Rows from block 7, named by matrix and row number. Rows with one number belong to one channel. Each number is 128 + 32 x the weight over its row's rms, rounded and kept within 0 to 255. All counts start at 0. Numbers have three digits each. After the name is the row's rms in percent of the matrix's.
# sq0: squeeze pointwise conv (model.blocks.7.sq.0.weight, 160x640x1x1), inputs 472-530
# e30: expand 3x3 conv (model.blocks.7.e3.0.weight, 320x160x3x3, transposed), outputs 56-62, a 3x3 kernel for each
sq0.2 099:111126148187152075135064170102107157124108107132134142189103057177131195117138144144101148134109021166150078143183153151133130065068123045086205137131120086070169111136090155182
sq0.3 100:092153203077112113105142098081148153186132122151186053123115197084118121130136090117085160166121053101056195176097136155124119081131102154144168111143122190193123116079123194159
sq0.4 102:149135192071148114126149126136113130121155191149201047140102139143089094096141128146151126124097117137131174106107123172102082131091081141169186107146114129171122149089122197128
sq0.5 096:120108109077092133055075174049041149157064080096114188155189121159186187171112070151120078120113052121133116090109118053150131185127125157151079148126119101189140088189169116052
sq0.6 101:185156103161153099133129190109113146103055191148120105205183149170179129111146158173147128088172140148147127091122094123113112122105097121146119131170164148133142067194158064087
sq0.7 104:080135132128081159070139226143114117189156134113097166133129084137127188113116145120163090108141108131129100113087124099132163157138062126113091093129137139146114143126089088150
sq0.8 101:190154055144167102141119164176103151074089181074092121176168100146215210122123191125162109089157099131162078047158100136122144132136115123108094122124190112144121091158127065095
sq0.9 097:135139063076157063097102152205154153148179149155135106105180153142202106222173134095117117136151154137121148172165060131174100155144183092122087153141096131126100111168178111100
sq0.10 095:099176162142123113186082137139102070252114095075166100124173147127182165171172176083145109131135104126082125121144043154128190130141089152147124133138066128160100149174154135115
sq0.11 102:187092147030133094146147112107168157100094149053150074067149146101149097117123077069104139108083084143142113156057115120142069099143149144148152111106176126195090067137153145159
sq0.12 104:177103098202143100097095192074127131138117102143151103181088114168134116152079153152133153128131061154180137163140142100143064070091154096130181121158106162095181096156065129138
sq0.13 099:102118089145163158212115091101138140081114111085132170109122095105115164086109067088140121141119099208189081151145135117116131111053151132119100138091131136071100130150085121100
sq0.14 097:171107139125107062165135124045111069139101132131138073132101114121139064127150155037159102141134131125166125141095100085076090140100143082183097155133088136153142173117110153094
sq0.15 098:169095157060159153145076163125086102075150126063149114076160088103114079130138060079137185147084158137144123135041124132098061133103115138104180128116097122163090082251172206143
sq0.70 102:130114041046129112127104120182135152146138130124168108106131123124184047127180154045147086155124086142149100148125086125112098153130169104158066175135092152138080145131155118083
sq0.71 100:159144131095084153121187129101165152127109153163168062139139175135107111103156185058117128166153087132105160138144137166083114122121137108207071160176089127168144167114113124095
sq0.72 099:132135095104110098118127130120158116167130129091189116011044203133134108148168170080070089137135069107116120122158104155089141111137146067136074160147127090134076140194067117078
sq0.73 100:181104133068111090148106154102152159133065126090084080094170108109203090122137096125165164123108027159114082129085136130158080103153129089156138133137038126139046061152129138130
sq0.74 100:137099118152157094078081201111136156101065142117092115143117123146222124128143115124138089148137058171054077100153118039109125122180143137119177089127189103195107137049217056139
sq0.75 107:142151161156105140123095089096101135094098107125097114108117112146089182075115156139120124175152120166096079052147100152129140146113080147129150106160142120152120077127098131141
sq0.76 098:158155136148164125096152102071150198158139145184093109119137098163051138106060166128127196139058074186169116125168180165100039102137143161173178154094114116096158117131040163181
sq0.77 100:061104147128166123102164102113078204098181076178046112115153155095040156162051183131124142154016165114152167158104134110150079087151077139110118118027139171098133107112078179143
sq0.78 099:144167127142061134071095170154092121165068153132139209189131148188137110225137113153127084119189092074161176143141113116080173139150103105145087128133159104141188115091127126167
sq0.79 103:206138109096021155077140161107140157126124121097139087092179162145167083135166133111167161112113120148131142145124099134106103127078096111150119176160003148093095080139050042103
sq0.80 097:180151120140080082157131174205039055138182079109128108108145077084141138160143173089164097111152171149170128147127052101159120115109089052103134119130122174029111108111087124106
sq0.81 099:053104119141130175149134206155089139077177101152129143131203121087142162146117126135188148189108246241142160129202127162159131149127223172103105096079084161101127129101126131148
sq0.82 097:064097087119108100141051161203145126076132140091111139130143091116139127128124144091088110091133088191139063098179129122179111159040173101182069144142070070142132158079145092097
sq0.83 099:061108021122138178183144138143128154054196135146147113079151096104140134064098094051164106112101211183196141130154087117095110119119157124124060105122141175140099137151082098100
sq0.84 097:111125123164071049138118139050029079177092116105080127137097090158120111117150173096092131123173129094135070137126096056129146108104091101129169121123063147126199166095131136177
sq0.85 104:137152167143114116111101164114061146157101126157092149154094119147137182119107143178145156140120121129151102062164081115142149088148111148110166077136222133087152141139128131190
sq0.86 101:137114127114201104117116162056120150132073140116123163130099129133147117165090135169111119149091142147092118107083106132099115155134150150122153044106139126135144123164201231119
sq0.87 102:066085159086081114064167132176097192124159090130095127082178125059118121119077141120059150159084126067127136131078111148171081086139095104141085076084163163169060128052079149121
sq0.88 101:151162086151071160127107141211089127133116157069069190146177079118161164170137174109140080138136131113183102053104153148056124159123085097137062110139208090158146158158078144092
sq0.89 106:131160074178069136082073178148058119124152108125062113199081124178150108157112142137084117097196109101175146098108098155145156125129105106146130134183110164091216097134110094125
sq0.90 101:185128174183122136133160108096064132129099078142056105116135068121106156154152166139118140136125117168153106132150126154108129130137095146133152126133116096181163130106108148182
sq0.91 098:186147113101172130119070119157083096172154080169169149068100136079095065196156182124085136211121141081125115190082076197117081150116184130109133111108129160129159168081109202095
sq0.92 099:156123036037135094077095120211115128147139109063066157144122118143146077166152146175069110112128135078118109120148063098152095146135187113136095124133161085101139146119124158119
sq0.93 099:140128149164165171215166169171137125102215136147108120124107131109135105132095133100150089157118174238151162129166150149120138159166066137189068118166043143164132131222112045125
sq0.94 098:155139134102130093130079212177161094071135143059105074175118084088221157157108183054186084134128114163080082121164130123081099116138153055089122024117138122105101147107230066116
sq0.95 100:151132118049121120105025138078140100163112113041147189109118110138160129161126076088167130127133037112128087132003164029065168154187105152096172080145139075212072113162172125118
sq0.96 100:209148108143172125115120081080134084149050151142108193142093133115131152147115163099118082133132150133152107104111152093047134155090109127184129089124180060190100070205119215110
sq0.97 102:126134137145148153102098112084061070165068111103171125130093116116110127121101111127155067095171091089103147126072121094091145123087185129153120142134143151148106129073073200072
sq0.98 100:152110075151169126117080145156100155073089115101074171113118073132182193125069068148144176109115044151164062101111154049076157113014116080086161063115184028098126100120148079151
sq0.99 099:182113086065159093106078141103152128071081150067145096082123110072164103141173032107129094120115130163096093133100171121094084110139180123099128106102085049098051058220210133056
sq0.100 098:094140140159134083108129098129087139166187108106133150109093124104084144159135159079096174148142133122134134155131058123149163152100149097129120092140091162180143161153125182145
sq0.101 103:065105098089105105103155163120082146114175128137100157123189127123090191158093142096126142189112193170130152148158121095174114101150120077098108095091132163095108103152055100139
sq0.102 098:130129131135107194108122071051105100139068074091132171159147111144085180105122100159090116193145154149106108153130137135086191179078096158143124104165103103182122064147148073117
sq0.103 096:088133179097096114152092120116031092214116035084101105114153078141101101147106138141110126154109076100094067086104074101167156107090074110139156119136007096199123156180119164105
sq0.104 100:178139124200097092110146139070083105139102109186154094141090135142105131104113167152135111157132169185084105122168104112099140111107134135127136139162155135164145088154088091164
sq0.105 100:159144061119141122137117186095139210088173183116181152165204120133153148134151152096178167131120135142164142145135094113149121113123128085167124137147129172150111110165078111104
sq0.106 102:131148106111195086100121157170118127131110157076118150174150083205159159146130105098135144058213067071112097085138106072137184145103086145076120140172150173053137107164172129127
sq0.107 098:006128132117122098126114250106061136115144097116153143144110077114152244112101119088167159202091158138162124097126128174137129095118094093104145092100127125080127139150115162119
sq0.108 099:152151107083144133104064184142122133152084099058108215139112101156169193199093077095149169116167099086142102081131096084162167149110058109137171091158163150084120111176177114138
sq0.109 103:112122129132109154134158122133100084111098115110167125083127122119096094078146103078138072128144153075126158118069131124087132123029122084146091091140124113153113160077128114081
sq0.110 100:177138135050219134135169135106125156135097131107194084103104180110142153063132098099167195138104123152134147126097133135127131084147140165129174164152144157082035089172181180140
sq0.111 099:120237153179167149167144148117122059254094131103126082169146125162126141153155167156153134154189142133137137110147058146170193118118106150155140134215081112179127154167104130127
sq0.112 099:198157096114151099157084144087104090137120080112096114141080095098137142111065119160155126134150172073070096120043119099129109108052158087140145104132141178145120123138084122086
sq0.113 099:135105162139162101138133221176113080136176109139138133131078082126122167167050156175138114129138157119165125099078148116121132071144133115058105116108162146049135164191121144177
sq0.114 101:109118201080164145161150148159127089162125108141094146142119052089140156133041141111174142223086098194074064067122170095101126182134101137170143092108122122118112134164223115189
sq0.115 101:143133148116079124098184100122146155146172136114164054071111188115108120141188110040141083173107132087146165167176120193133106100155140135185057133191037109158094101148115075113
sq0.116 097:080121138116139187104072143131106117104139142096036159158123110111126173141048134134171150142065084157168098050098139110086101167013132157165143093084126086165215088179120097142
sq0.117 097:118084136093142146097155189178105122156185124084136139145164115142176148152167149157161060171098107166140098121102120080147113144145103166160046167128093167111072157133154142122
sq0.118 103:119126149093113091163122112074168166151048125124106074081086113132103103080137100085116158142092011161144082112100169145117093066155116093166137121152089073161033087156124154141
sq0.119 100:162163082112092129126154178045122147089201200108141098128170120128169122133166175085176148176111180172143137096163091145106113110122102106148119101158113158170088133149067050125
sq0.120 099:063126189129171121111153081181075133112190098203085129116127105153109157170136198126102127171084119125176105139176134147128111087178072129144121144115110131082183235098141188173
sq0.121 100:052153107162078091096166079097110131143137131155164118121028173141118097121163151115056059134139130111147072151183121142108141083105084125148037120165153092164130127148099019088
sq0.122 100:101123152074055141119135105128130176083147118140096129102136115123130186169112169064130099172088115128132110087156178187118058169136138094176110107159090106176127150159130120137
sq0.123 097:171166051102163120124113183138162153119121180089113109150192143147228141119161135116145114096165113151162090072138073146146114158114120125103093122183094138136082017197166000084
sq0.124 101:144182090096105137134130152151078068131173170087207098128184196141143133101173198136155095112116181133167182106143042162146114073145038156082096169132177222148114157088125120104
sq0.125 098:165135126139106079175144191146092103153146125066193113124173152079200126178173157087172136128116185150142134116150061150155115140143141089099132125124127122066099098143142127087
sq0.126 102:108149118145070100106091190165154138166166141125139137137167148149143152222081115118176122139129141116131174140083123113116121174152053168166072119139075173154118105193083041174
sq0.127 098:115165113097086192153085143084148163097142129141135108141117132119140147114074164075170070165120139196185131124150152178120134174133202155163061134150131132165160157175101094027
sq0.128 099:159093066101155091090131149132113146134040143078090169165168099153146202159111069125116129104106073125114110054120107066114105140091139130142115140121228054159107080201165091093
sq0.129 098:090110199117100085113150091076141147158088103091094140060118148140045155111160136126072128163125113116133075125146163149145132130145062165134126130121088083173095123111087158148
sq0.130 099:088137047123136133153118111145089099108134131101136198095116163115081173097128178132096115179136233118162116133183074135133192153083129146068126126171132178088110072155135097137
sq0.131 099:111125082113149097125169082137049101140133030105150118084116148119043136130139133114153126114076105099123123085087073120098086092049054113133095174095144074103156138178093094126
sq0.132 099:142152105137111115140142095115091093193109082108169120109155148150098117162174145155132146129141164122051120113158028060130153137110120186151129169146109129145111124197111040099
sq0.133 100:185106156057145138123126061069178028135087129069180110087032158151079106042139088020150125125155152100156178214081162108070174125049149149140159132144118085152035128199108174117
sq0.134 105:097123057149123139112112132095075146109135145094136113166123099174111101142145175091135056104158143112213176149108109143068122111135144092176042144123134161163188131093065170072
sq0.135 099:171153097101122133080131130116106128125063168099207138137156169149053158130140159159121181075137151103121179108125108095121129106102103170162191169166186118131117093182094117131
sq0.136 101:133143122109152120120100087104072137154111159140255096121096175108082075162181171117106107169123109139149168137104105156140131100142120154127124128137081123175122114133140206118
sq0.137 098:155168094101134130123144088090117081187096141095080071150117110177053135083186153139097086154225106116109115101118147123071162125069092155178085183206011126125105123163069080107
sq0.138 101:146166155127102015147068154152135089162057117080070106198105037177157106161157121156109154110180083107204042096116124112123150087085095046080191130174163104037167097119097131153
sq0.139 104:054112132130117155143135176194139049131231153122099104145089097132146144128093140120185065150131182152136132129102129138091137142188068120134035087130091155073132160187110075139
sq0.140 100:103087098001116185080075138136172116119161134060099130128142069110114113130082055096172114137121081156113076129023143074102110184149151134144137080125127084190095124110216092100
sq0.141 100:067086131100089106081118124135105118107129110163173182132150141151107120173041161154095090131105072127094143125129147128185057147162111100130088122093107151121151126127096080133
sq0.142 103:068181112104137154147134096142095078154092145089165182103149166139103173129146133121080153115149105109155147095122109109095175103080024190137175132146142132125064073166136167144
sq0.143 101:154091107125169076077069150076112143093092128074096166142105114145177151119137047132115130113141058124089104166096131101108124143141171104117138072123176086211078105127202171110
sq0.144 102:127159174114083139133128143103129075228110124084099111131115105120096151126147158107142111223149142136049120118119107159082142137112076143176125137175063093124128159103132155133
sq0.145 100:149133079115156124171114239138163160078142161096147150109191108086233167141073054080207158145109129210137115105128101118111114160123142101140094095136097154145078101216134108115
sq0.146 098:111121200075165143131207085062119119133064119160108139101115124067117174156088131097134117163088072188131120157122186141047140132128042204162136088122115097168152106199190134126
sq0.147 099:142168126117036117140105188137082120155132138050118195170246138173169177194158144094169131118137162144136132093146081126184124157100067140147131166158103141105151086219101075110
sq0.148 098:127114148107035111134143149113139156093120091095173185158140126132151203183107160057143092168105118119101140116137127169104150115110171078133103134135106144124103170181118157097
sq0.149 099:161123108126169040133136148169149159149122165167151120139122160147196130255100129120146149071135102083175163190162113069130144155210090143106114131084108175101106132172217083164
sq0.150 101:129094137135108086125134100156134111081154115144209094156089116148136113095112175115124095147117103161077100128128161128112079151098082129164104144167077129196107150139143106123
sq0.151 104:159173107088162107103102121134153092137083175099133070140092107104098108078139120168145111126156114118126107096089152184064095100067115136139102091164119132145078120148129185089
sq0.152 098:138132140112106060132158064091128121163050097072154137074096151140118145091177106101133144152131102118151102117167123134140161080084164111134149134122156067096062103195120105132
sq0.153 099:123107112195072060124125149188077123072124105187120162153088129150150161114081128145167084147111177175144141168196120059120092091141073096131094147132147159091144063164075027135
sq0.154 102:086141147137153130130142153085093122154102143147120114136069171100082150074067120132139166168139182137132138092118103109179139134067099093145175058134190149139145085192125136140
sq0.155 099:084119147094156130133157140187096175107174115153106091097141162112150191138067166137125173148087136148141126126183117148162126105046118144142165122076102149112145153136168155189
sq0.156 102:047113139155073121099142130136062183144099132148133054128113190111054099108109133156094166154114107127095103118193150111159145050120056135116163141137161105187141067137123117180
sq0.157 098:149109115146102047153174110126146194136108136131197059100132186101144123136147092090149145130126075121123143198185088141127100057131142076107116137139132119123064070181128077153
e30.2 092:131143132114183123180191195146151146112154113147126125137131144107110114148105140084141129090155087058085056140112106128117111110089080115112145111130137079081104127153134110188092041089044
e30.3 105:114115087157134147118102106104112125132146135164161154157166155137138100152138096141142172102105109102100106087092107107109122097139151168148148138123119109113108056058082096128119139170158
e30.4 113:098090085173186167093116084134126123161139127198165153082122118114152132120145092147169168152158140117124116083105101047078090057108117080078095111130120123139132138128125163137120168157121
e30.5 099:191173200118106158101093168133108104094086098034095075146144170070090117059075143213166133142113107136115127100101105102104109121123121127149136080076075067062058143109059134105096100099118
e30.6 094:125113121133133134172172155123123129128116122162141145057111148072118172125142198117139141121122121115096127143142134128110123135131158066087144118126174144138143154155159132075156142118143
e30.7 106:165162137145092089079081106190178166127106132119140137097147148078138120103197153160167168111118149109131138138085095127093068089100069124193146147166097133183115108117118132147136118133148
e30.8 091:107095115131101133196184178119087102074073075078081051093126143095099156115139185118141122126095126111096131171149160149122132169118148087111154149133164135137126176171175131087135107109127
e30.9 090:139152161157143143172153155141136141134155142146152129156130120160131133190175209121129111110138113136176148204173209189178188195180186156121117154128160182148176113081073113115099178172173
e30.10 093:108102120128132136094104103103101104105089086095096082123117121127106103132133122142111140157119164123135153149138160156143162125133142141136133167165133144125107105094098135112121112130113
e30.11 103:148177143127154100107108067152144154168130129168164134100144130116167143137164164115103079136135088121138094094125122111142133108125120134174168116151168164184200080038048170125120199197146
e30.12 092:108127097119177136137167153156161145173184161166157177134098114127108093145097103089096115115135100092083072140112086135109107093058053111112110163132114146111096130161143085147113075078096
e30.13 098:152129132122135109150138168122120121111156127095134106177142196161103135184100182077123121090175124081102103124148159121165169117126131189164185172132142121092137075063080116158108128139148
e30.14 094:074079063136152132140146141060084076086113129110110138161130117115096073129106113189154171142134128164124187159146161130107115150134136122142114155165157161158125143096174112111154170168197
e30.15 113:098104098112120101119119112101080089133109092132138110126128115107119117110120135133131114159160106162164131084130126083107107126140152116112125110123134103116173114066084140102070159145113
e30.70 087:141110129113072093158096121081097074103126093110094102163139125122086084113100108121153164128183129165184170188182182172140178220177218132137132143145144181179164122119123115127116173155170
e30.71 095:136109109137121121131118101073076065108096113086088118145146132139100108170121147134156162109122152106108131148124153143122149171156185157163156165165147160159154110111133129106165156169174
e30.72 121:110093086134123145123112134116126113106126090114104119170192183160184106181202109150125140115085127141133156103066095129118116166185183174171149150164117161151137076117076104179111124147148
e30.73 093:143152098135120077125089080144136132146096137138115130188202143123119112167148165157165107139157119105120103146128125164158155157148132194179141143103109170131150076070062136099115137144131
e30.74 114:174157158154111129160147135163163168108124127092094129080118185086138172094158164120095087113126096106136144100071068108093093134119077088136179079126185113130138132104115102098116068078161
e30.75 083:165213141129169132071128112137126116105117095168120127078085099147156138118162111168131109152137156127178156106119096130125124126143125120140132117123118082069082134135093142164103128128124
e30.76 093:116142123129160132117131095080109105139138143175165179085116086098118060126096041097099128120141155139141120159170134159188145130146116134139081127123105137132101086127115129133139145178144
e30.77 089:148144158152107148140111162107099110097094109118118156115088089147114107161123094123108147132104133115108099167208174162179178142169141191158117141099096154089048103119126110132116125118115
e30.78 101:186137154179100135180138145145146149115127154102153150163150143172128148126131145132127146122108143094053088094064076112073091129120114128140142107085096090106095134147160117137162081117139
e30.79 102:131125140113108093127115138116087113136108142132112142148154139171095107187115149047114124083140133093099073107121131140161149135152161164164133160108105161104114032050058105145142156120149
e30.80 087:110086100119130127078099100129116133117089134101103106068044022176157077153107090089053075125115145101147105106097121142134140096119107114090069153155105159127107102118118135096128137132126
e30.81 098:145189168112151121090097158171180180113157118096131092095063140073079120090096146113107131091158102135128137184171174167171161121133139164139151122093098098087098060045093103133095149122127
e30.82 099:158176156097159117142157190159149154128184139088116089164156154109120138163132213128139130131184134095124081186183157176194157149141151184146179158112177167134227107072076126161094148144107
e30.83 095:118085082137113078155115135099111093081131087049090053185137173139104136138120150076120142088153161131135169143175185095123138072102136180165162138113094111105094069048095101127137161124166
e30.84 099:094110093132138132140148130112107105093099115104110162161132087143122103120117090166152160108117106145095156171134147123108110135120104103132097154152137131147107139126170108089139144131178
e30.85 086:123139150112129160087127137159152152125129123154138135071084105109148138131148134155132123147119113101107085138113089129121103124142113123162171094104131124149150177163120154156107110108084
e30.86 115:113101117157196187170198201111123107131147122149193133107122187079109176091107185115133112137153094151135102115133134123139113152147149068063101097061107080080119131093129150148132152155130
e30.87 100:188195168121116113096062094112103131046070117063110130162125090187152098166145088118092132101101107096082099126145165139158176145173177188137100182144117166121111077087118100162136118130119
e30.88 106:118099117121088126161151179122116070087066060098116072181149161162129148090084146167179124158134141137116137106107108128111120129112115166169181173144171126108097182172172150121141143136149
e30.89 104:105103140120102161129132176123131122082077109085070085123101106125101127128081140179166176150153164107110115172158168171153172152132144121136132133135136091109078140174182101154154090097121
e30.90 085:113124086120158131106122107097113095128109123123112113097100067148130074134105068124110105132140167130221141097095118132155173125148136107107039149144073122096064123148100153154141149181166
e30.91 111:112109130174185190139147158122111098126119102119131098107110153144134149129108162129135145156163132141151114121148143123142122138147136082084114110138122127153152093081123122143123143170133
e30.92 103:167148145142132133166126138114145119098110095105104089165165182125155149102108146103110076080113064071091087157157164139125145176159190115102113123119128112116143112089084104134079102099097
e30.93 097:115101088135159113141152144120121114128144124070100088136069113114053103182130192081121152081142143035090053136143146130171147071112119174154136175148145190182191051061082120134133133131137
e30.94 104:111117132114147132123155157124124113100128110103112101087109170088130179077115164156139089127150046078094069111095122134121127110092087093103178109116169101101155151133080111124064072062087
e30.95 105:196196225127093132144138163151135103141126072136111087160141169135114159090115141171128095139114097116089099094099097107094128168146150136177192081118155054113130142116084157129065143075066
e30.96 103:092100092155137145174186184085089062109137119139158103168156172131115179118106179175165136156125112155093148121112102116092087152106100133133145119105135103080077151118135149092133143117148
e30.97 099:140131117142115117135126131124133135073087122084096116185193170148157127089122116179186165126128149142089185148119148128088103131101092153188137137150109087095042109086141057080119104069167
e30.98 107:162143155118125137180173206114100100113147125120133158167133171145105145136101150090113066125150107095134107077066086114124129130120127134124162130129149120085127132125094148155103083088098
e30.99 097:139097139123120138162147180116097085162101121137133108174147181113133176143144222135141055162147094136155089109144128122136131151144152144143189129141194138127211108099075137058100126107134
e30.100 099:149124126190148170179158173145183172110139111117148117138114108133110075156139091097096128076117116106142154134109141118135136129135144143092089163143115145131119083062076084129083115143128
e30.101 093:186190173144133123100074138141139146082095115080109109128095103122101098136121106181153174130162152130141138170177199158184161131172171202165146171123105157139094105086091105123114135098116
e30.102 104:169204210126146162090120164159151125133148093121117120176133157146087134130086139198179151162140124141129117102094130109096123126105139190165208133111179058044130149133060180152043136099096
e30.103 090:085068065095084087088080065110095108080068090085104107144105063173141084148119106127104133150117150157156186095102125127130158146152166139117062140144098097075072136131111119089095125144129
e30.104 089:116109093126172148081110097091117125147131154162165155060069069112135080120139046119103127145123154133193151103105107108126141113147110123101093155136117155134090101155127110100157144168157
e30.105 087:097070077109078082176144133086068090099084099120080106088116110063061102105078123116158138117122146111108145163143160119122131136127142105128149093117124135140098165147158143129158174141178
e30.106 094:145116162128095129161155182113136115125160128091110081104094142092099144119117170184174145175146121135089107197145144171118110160130103090108128097086092123119089153159139171184137116101125
e30.107 099:129139140103150110128127188189170164127158121100111109164133206122110130151101177164150148127163129067070089097086089077113087065062098159187198131139121078094079135142120117195147099111137
e30.108 089:136116175106079174135138189138145117122141097086100077125111142141127138127113167171140111155124125129092073146101096134113106110090078134142149145114122124142117177174120179175109123117073
e30.109 109:167163129175183164155146142080115107117150141144168146147123100148154107117137098119102117089116137119092113124104130091055090085093102168168128141157116104103076108104087122167136151156149
e30.110 095:119141089112110094134122074116102096135096092161128135075103094116119132162171158125128067137082074112078088157140137137100101138104134106114152067092128114130160137097066138104080164123106
e30.111 088:133138144156131150116121122098098086122126105090085074098084112118117116136120126154134155132116134116130138166135144156148148162163162136132116171165141134122085154146123130116112141150125
e30.112 104:091105104088157158098147129154151126145142133180166164105092125095146140109140109161137145139148106132089112158135140109116133108098101083082111117118133115113097170147153139124130105107116
e30.113 108:087127143091155116081122117176159147141154118119129095069091133079122155094128139103150130073110049082073057173133116161141120112073076087120145118128124106147141080111120093135119133141144
e30.114 097:081087094084124128109132156122119111089106087077075038051039146051087139095122154120118077109131089081126098123102095113128114073086103099116131136138176108148201113091096135146081116115076
e30.115 098:133114103143118082106083078095083080130129129148135123172136114193115121229165160087104142070108129071090105104118132114143142137153175211168138187127122198149156026012031115140131170175165
e30.116 101:142145156117136164112126162085104092105116091076095084131118167078063125090065139152134091147148111096115094079087107095116156092113151153153185146108160073076136122119098154152073131122069
e30.117 097:170157121089074083055041068183166170114096130079136095100131134041119131072156145142188153107148131128117132156125156147131136081071097099135090121142106147188146097108094108139104105110108
e30.118 103:156168098182161100146110097115106094125114118124117101212219181144105099161150131093143112108150126089123128090089072133135136142157168217200134177124113150119135084091046112135111152189149
e30.119 098:095077066136128106174161150102085094075060082095063068065094091099098114132126127084119123089102140063106109158135129136130142137139153094122118120122108147125119134131135124120156138141173
e30.120 104:137116103154148162137139150098095116053072068063046086084090078143126114135141119102088089120107104091122083141135115135135129116125108078074067103098105121119157118119109124154115113133091
e30.121 108:139101089182175175139136112070085077075103086095110103143129146181153125188174127124091121124107162169174147085062070107103088145155138142119129163135123173136132090151123081142165118162159
e30.122 107:143184136138199143111140109110121091130134120132143136151153139161162140136132122113097107154134112118120099139123119136119114075069057141110104159145116140126128088114070116121108125130097
e30.123 087:114125140117105114178154166095081074085090077097079083072099172110106176155184230134134097132107099115106098213169148194149146222175179092100141112106139144124152153130135135074101157112128
e30.124 099:078077055123089084126111066164150153139126111109105120041088073095141147162208176172145182141045129145064130170158180120086130122117135123140133104135124103151120134131150151128148155157162
e30.125 089:124093100113118130084098098141119126117100109102124122053058053118126094121109116104068079137104160129158141109120157107129140069107111101103097131139108134143108111115126142090154162135153
e30.126 096:167165129170107117110082082137122124114098106071102109143156129127122100131161104122170161123126148092086073095097117098121125037085068153191142161159121130169139059107068110128131124139148
e30.127 088:134126126122111104100062072134159107128150127111112109182136156150102120153113151138144130150126127108102069141132116126083114114086120176137135160126144138119138111091069133151126164147144
e30.128 096:150143171118084125123118119141126121158139137146168136159153161122154164059106155151154094155116139162158169082076078130138114154149143124135144131120156148105097166140118174086140105111165
e30.129 104:195182160163125159168127139130118134070066099079086106200168150182116080187146109128126109095145128052107109042054057088119126103142173217175154165140116131119130134101076154179137153197151
e30.130 096:158159160166152127155158170168157121137132103091084101123083116125109115179151150159141133141114122148113124156160177106123131124125132145133129094096074075071083145113056144141085141106089
e30.131 098:113079123078076104090045085142148148140120145120128142123106103149156107145110089096047105164115172178172177099115128162160179133143144138137126126117114129110093143135143169114154150147154
e30.132 092:114086110096086105058061059143149122164143154134120124123106088128139094108095108123069113160099178187193190119130144136147147124139163146139130134138115127101095125114119152110130157140143
e30.133 102:119134097127141107138123068061092071120120081146134092185138106147126086135136137139134096125110107127090132072092095095084104115119141145177150110142142111128139103105067168105062196101065
e30.134 100:120087105150087118200160169063078067044068096072090087177134145120077117085035105150200198108142170146110185146148156119101120122105123149137141140115134086081047147156176069118158103109149
e30.135 091:137162177100135121053078043188186193191185190195191195076139107115177140116170114159122170124049141175117163104112076088114099119130114097136159119153160096116117176144141147098111156145156
e30.136 118:088051061151143164143145154111104099151128114115107089101129155084110133121131158184187208151145161166111166146124138117075114146134164075098094080111102097135111114102159100111135130146148
e30.137 090:133131126132123141133114117060079068070101058029050034125122139102104097129141142184165165146130156166153180171135129167130138202153184108131114125132115112119094131114115146131122166164165
e30.138 104:084073066129148117105144101127146131119119124141139118088095076161196152113132094090121078081116083040075032106104090127147145118127115104100073148156120117132121120167137115121102060064033
e30.139 098:107103100132132099114134126135136121102119078031082048085081112098103127161195175089142146083134142072108075176127141146127123121116095108129116154144103163202170073102107127146146135130152
e30.140 108:183196203125107142133123162155131105131116099116098078130123146090104134070109129168131119152130101122109101132120156125117138149145159152168180097105144088098161121084107157083052126055044
e30.141 087:183195135132155130092116094181193184145156167128146135133185131146178139159160099137126171111090102083083058149149129182167123141135085130132116153135117156165127093125107133124112087134059
e30.142 094:112083097156106125109100096155164166157161131114125087108128090075110091113162149203155193155080170166101184152125142130107107131116151131161129069120093040088064095107124146113127162161162
e30.143 111:190182176121104088150138163130112099100100095118115110160153216144143170071094129165138079130138085114116120095091107133114128175154136131137184122148182101098098158110102135112104072071139
e30.144 093:125139124133149146101110110094079074086080075078082078155128111131141109132141123140151158097109101086096108130118112122125121149136150148152112153160146106095082144132140132132112162170141
e30.145 081:123119136126129139176166170057098072085123112075132113126093160078045131135094212075165117089158103107110083157159156156170147121129142123119167109067132147130166108107116128135121174156160
e30.146 101:083105137057105133069112107111123109148144123107127111119085140078105152066090135139146095136138107118163157061105136080137162044083115147132165138146196118134179075053033163161101141147112
e30.147 088:143124159109093129112094102114112122087073099067085078174146123153090137107062155153163151139095114126073105139137141143155173133127135160170172141147167109111108147158129146093129142165151
e30.148 107:118147116100149093077093076105135115112135118126134120151110121140129136157140123137142112160131090130108080162142141155099117112061065122090113126132117118090126115148102089138102107125088
e30.149 099:127092121151097125175146152071095099065091083046085052109107147093081128121126169134183139140155111108099073163147159152138149123131120097085110117078105153155160114145138132153148143166154
e30.150 109:122141117139187135099134097131138128160146141171158148103114128135161131150159111108127111141133099114127082079091081070081068054061048102083111143152142133139123114139115120114112130138106
e30.151 117:102104114145173166110119091148145124155152122149151122075113137098133102108141095171167163149163128123129116105116117097095110121139143044062104103124112093125103161134153139128110112112075
e30.152 096:130148125130125113134094109154147170127111132152164156212188145169155086150117069143111121099103111095082107097077090120142140117137127206186156170145104165134124108069089141124117119112101
e30.153 107:151129105164179100133142077091105134130144145144163157123105105146135107165119100093099123115108138118108104109083065136110084096085045153089130193131122163107086077122135083108155111120139
e30.154 093:139157148137143132097125147126161131146131115125123123124078156108111111170141138164127145148153156117134135169148128142161114142143123165158163115121131087098111145134124141134111116114107
e30.155 097:129140154110111125097108128108103094065074088113090113080089117098107100146134139134096106131111108117126101164161151160162144151144150128168135088112114127139141127105107114107094139121115
e30.156 108:146111105181139157140110086122149151103117153104135159135114143128112141158129122113106152092089117139113168080074098076083096110120144166121091110069051109084084087091147051099170088165191
e30.157 099:149101131155101104115097092121108094151139150185164137191178166174123143181141146036062088052118107044073089127120133144149167113163173240194180203133129214150143046033026118163153163181178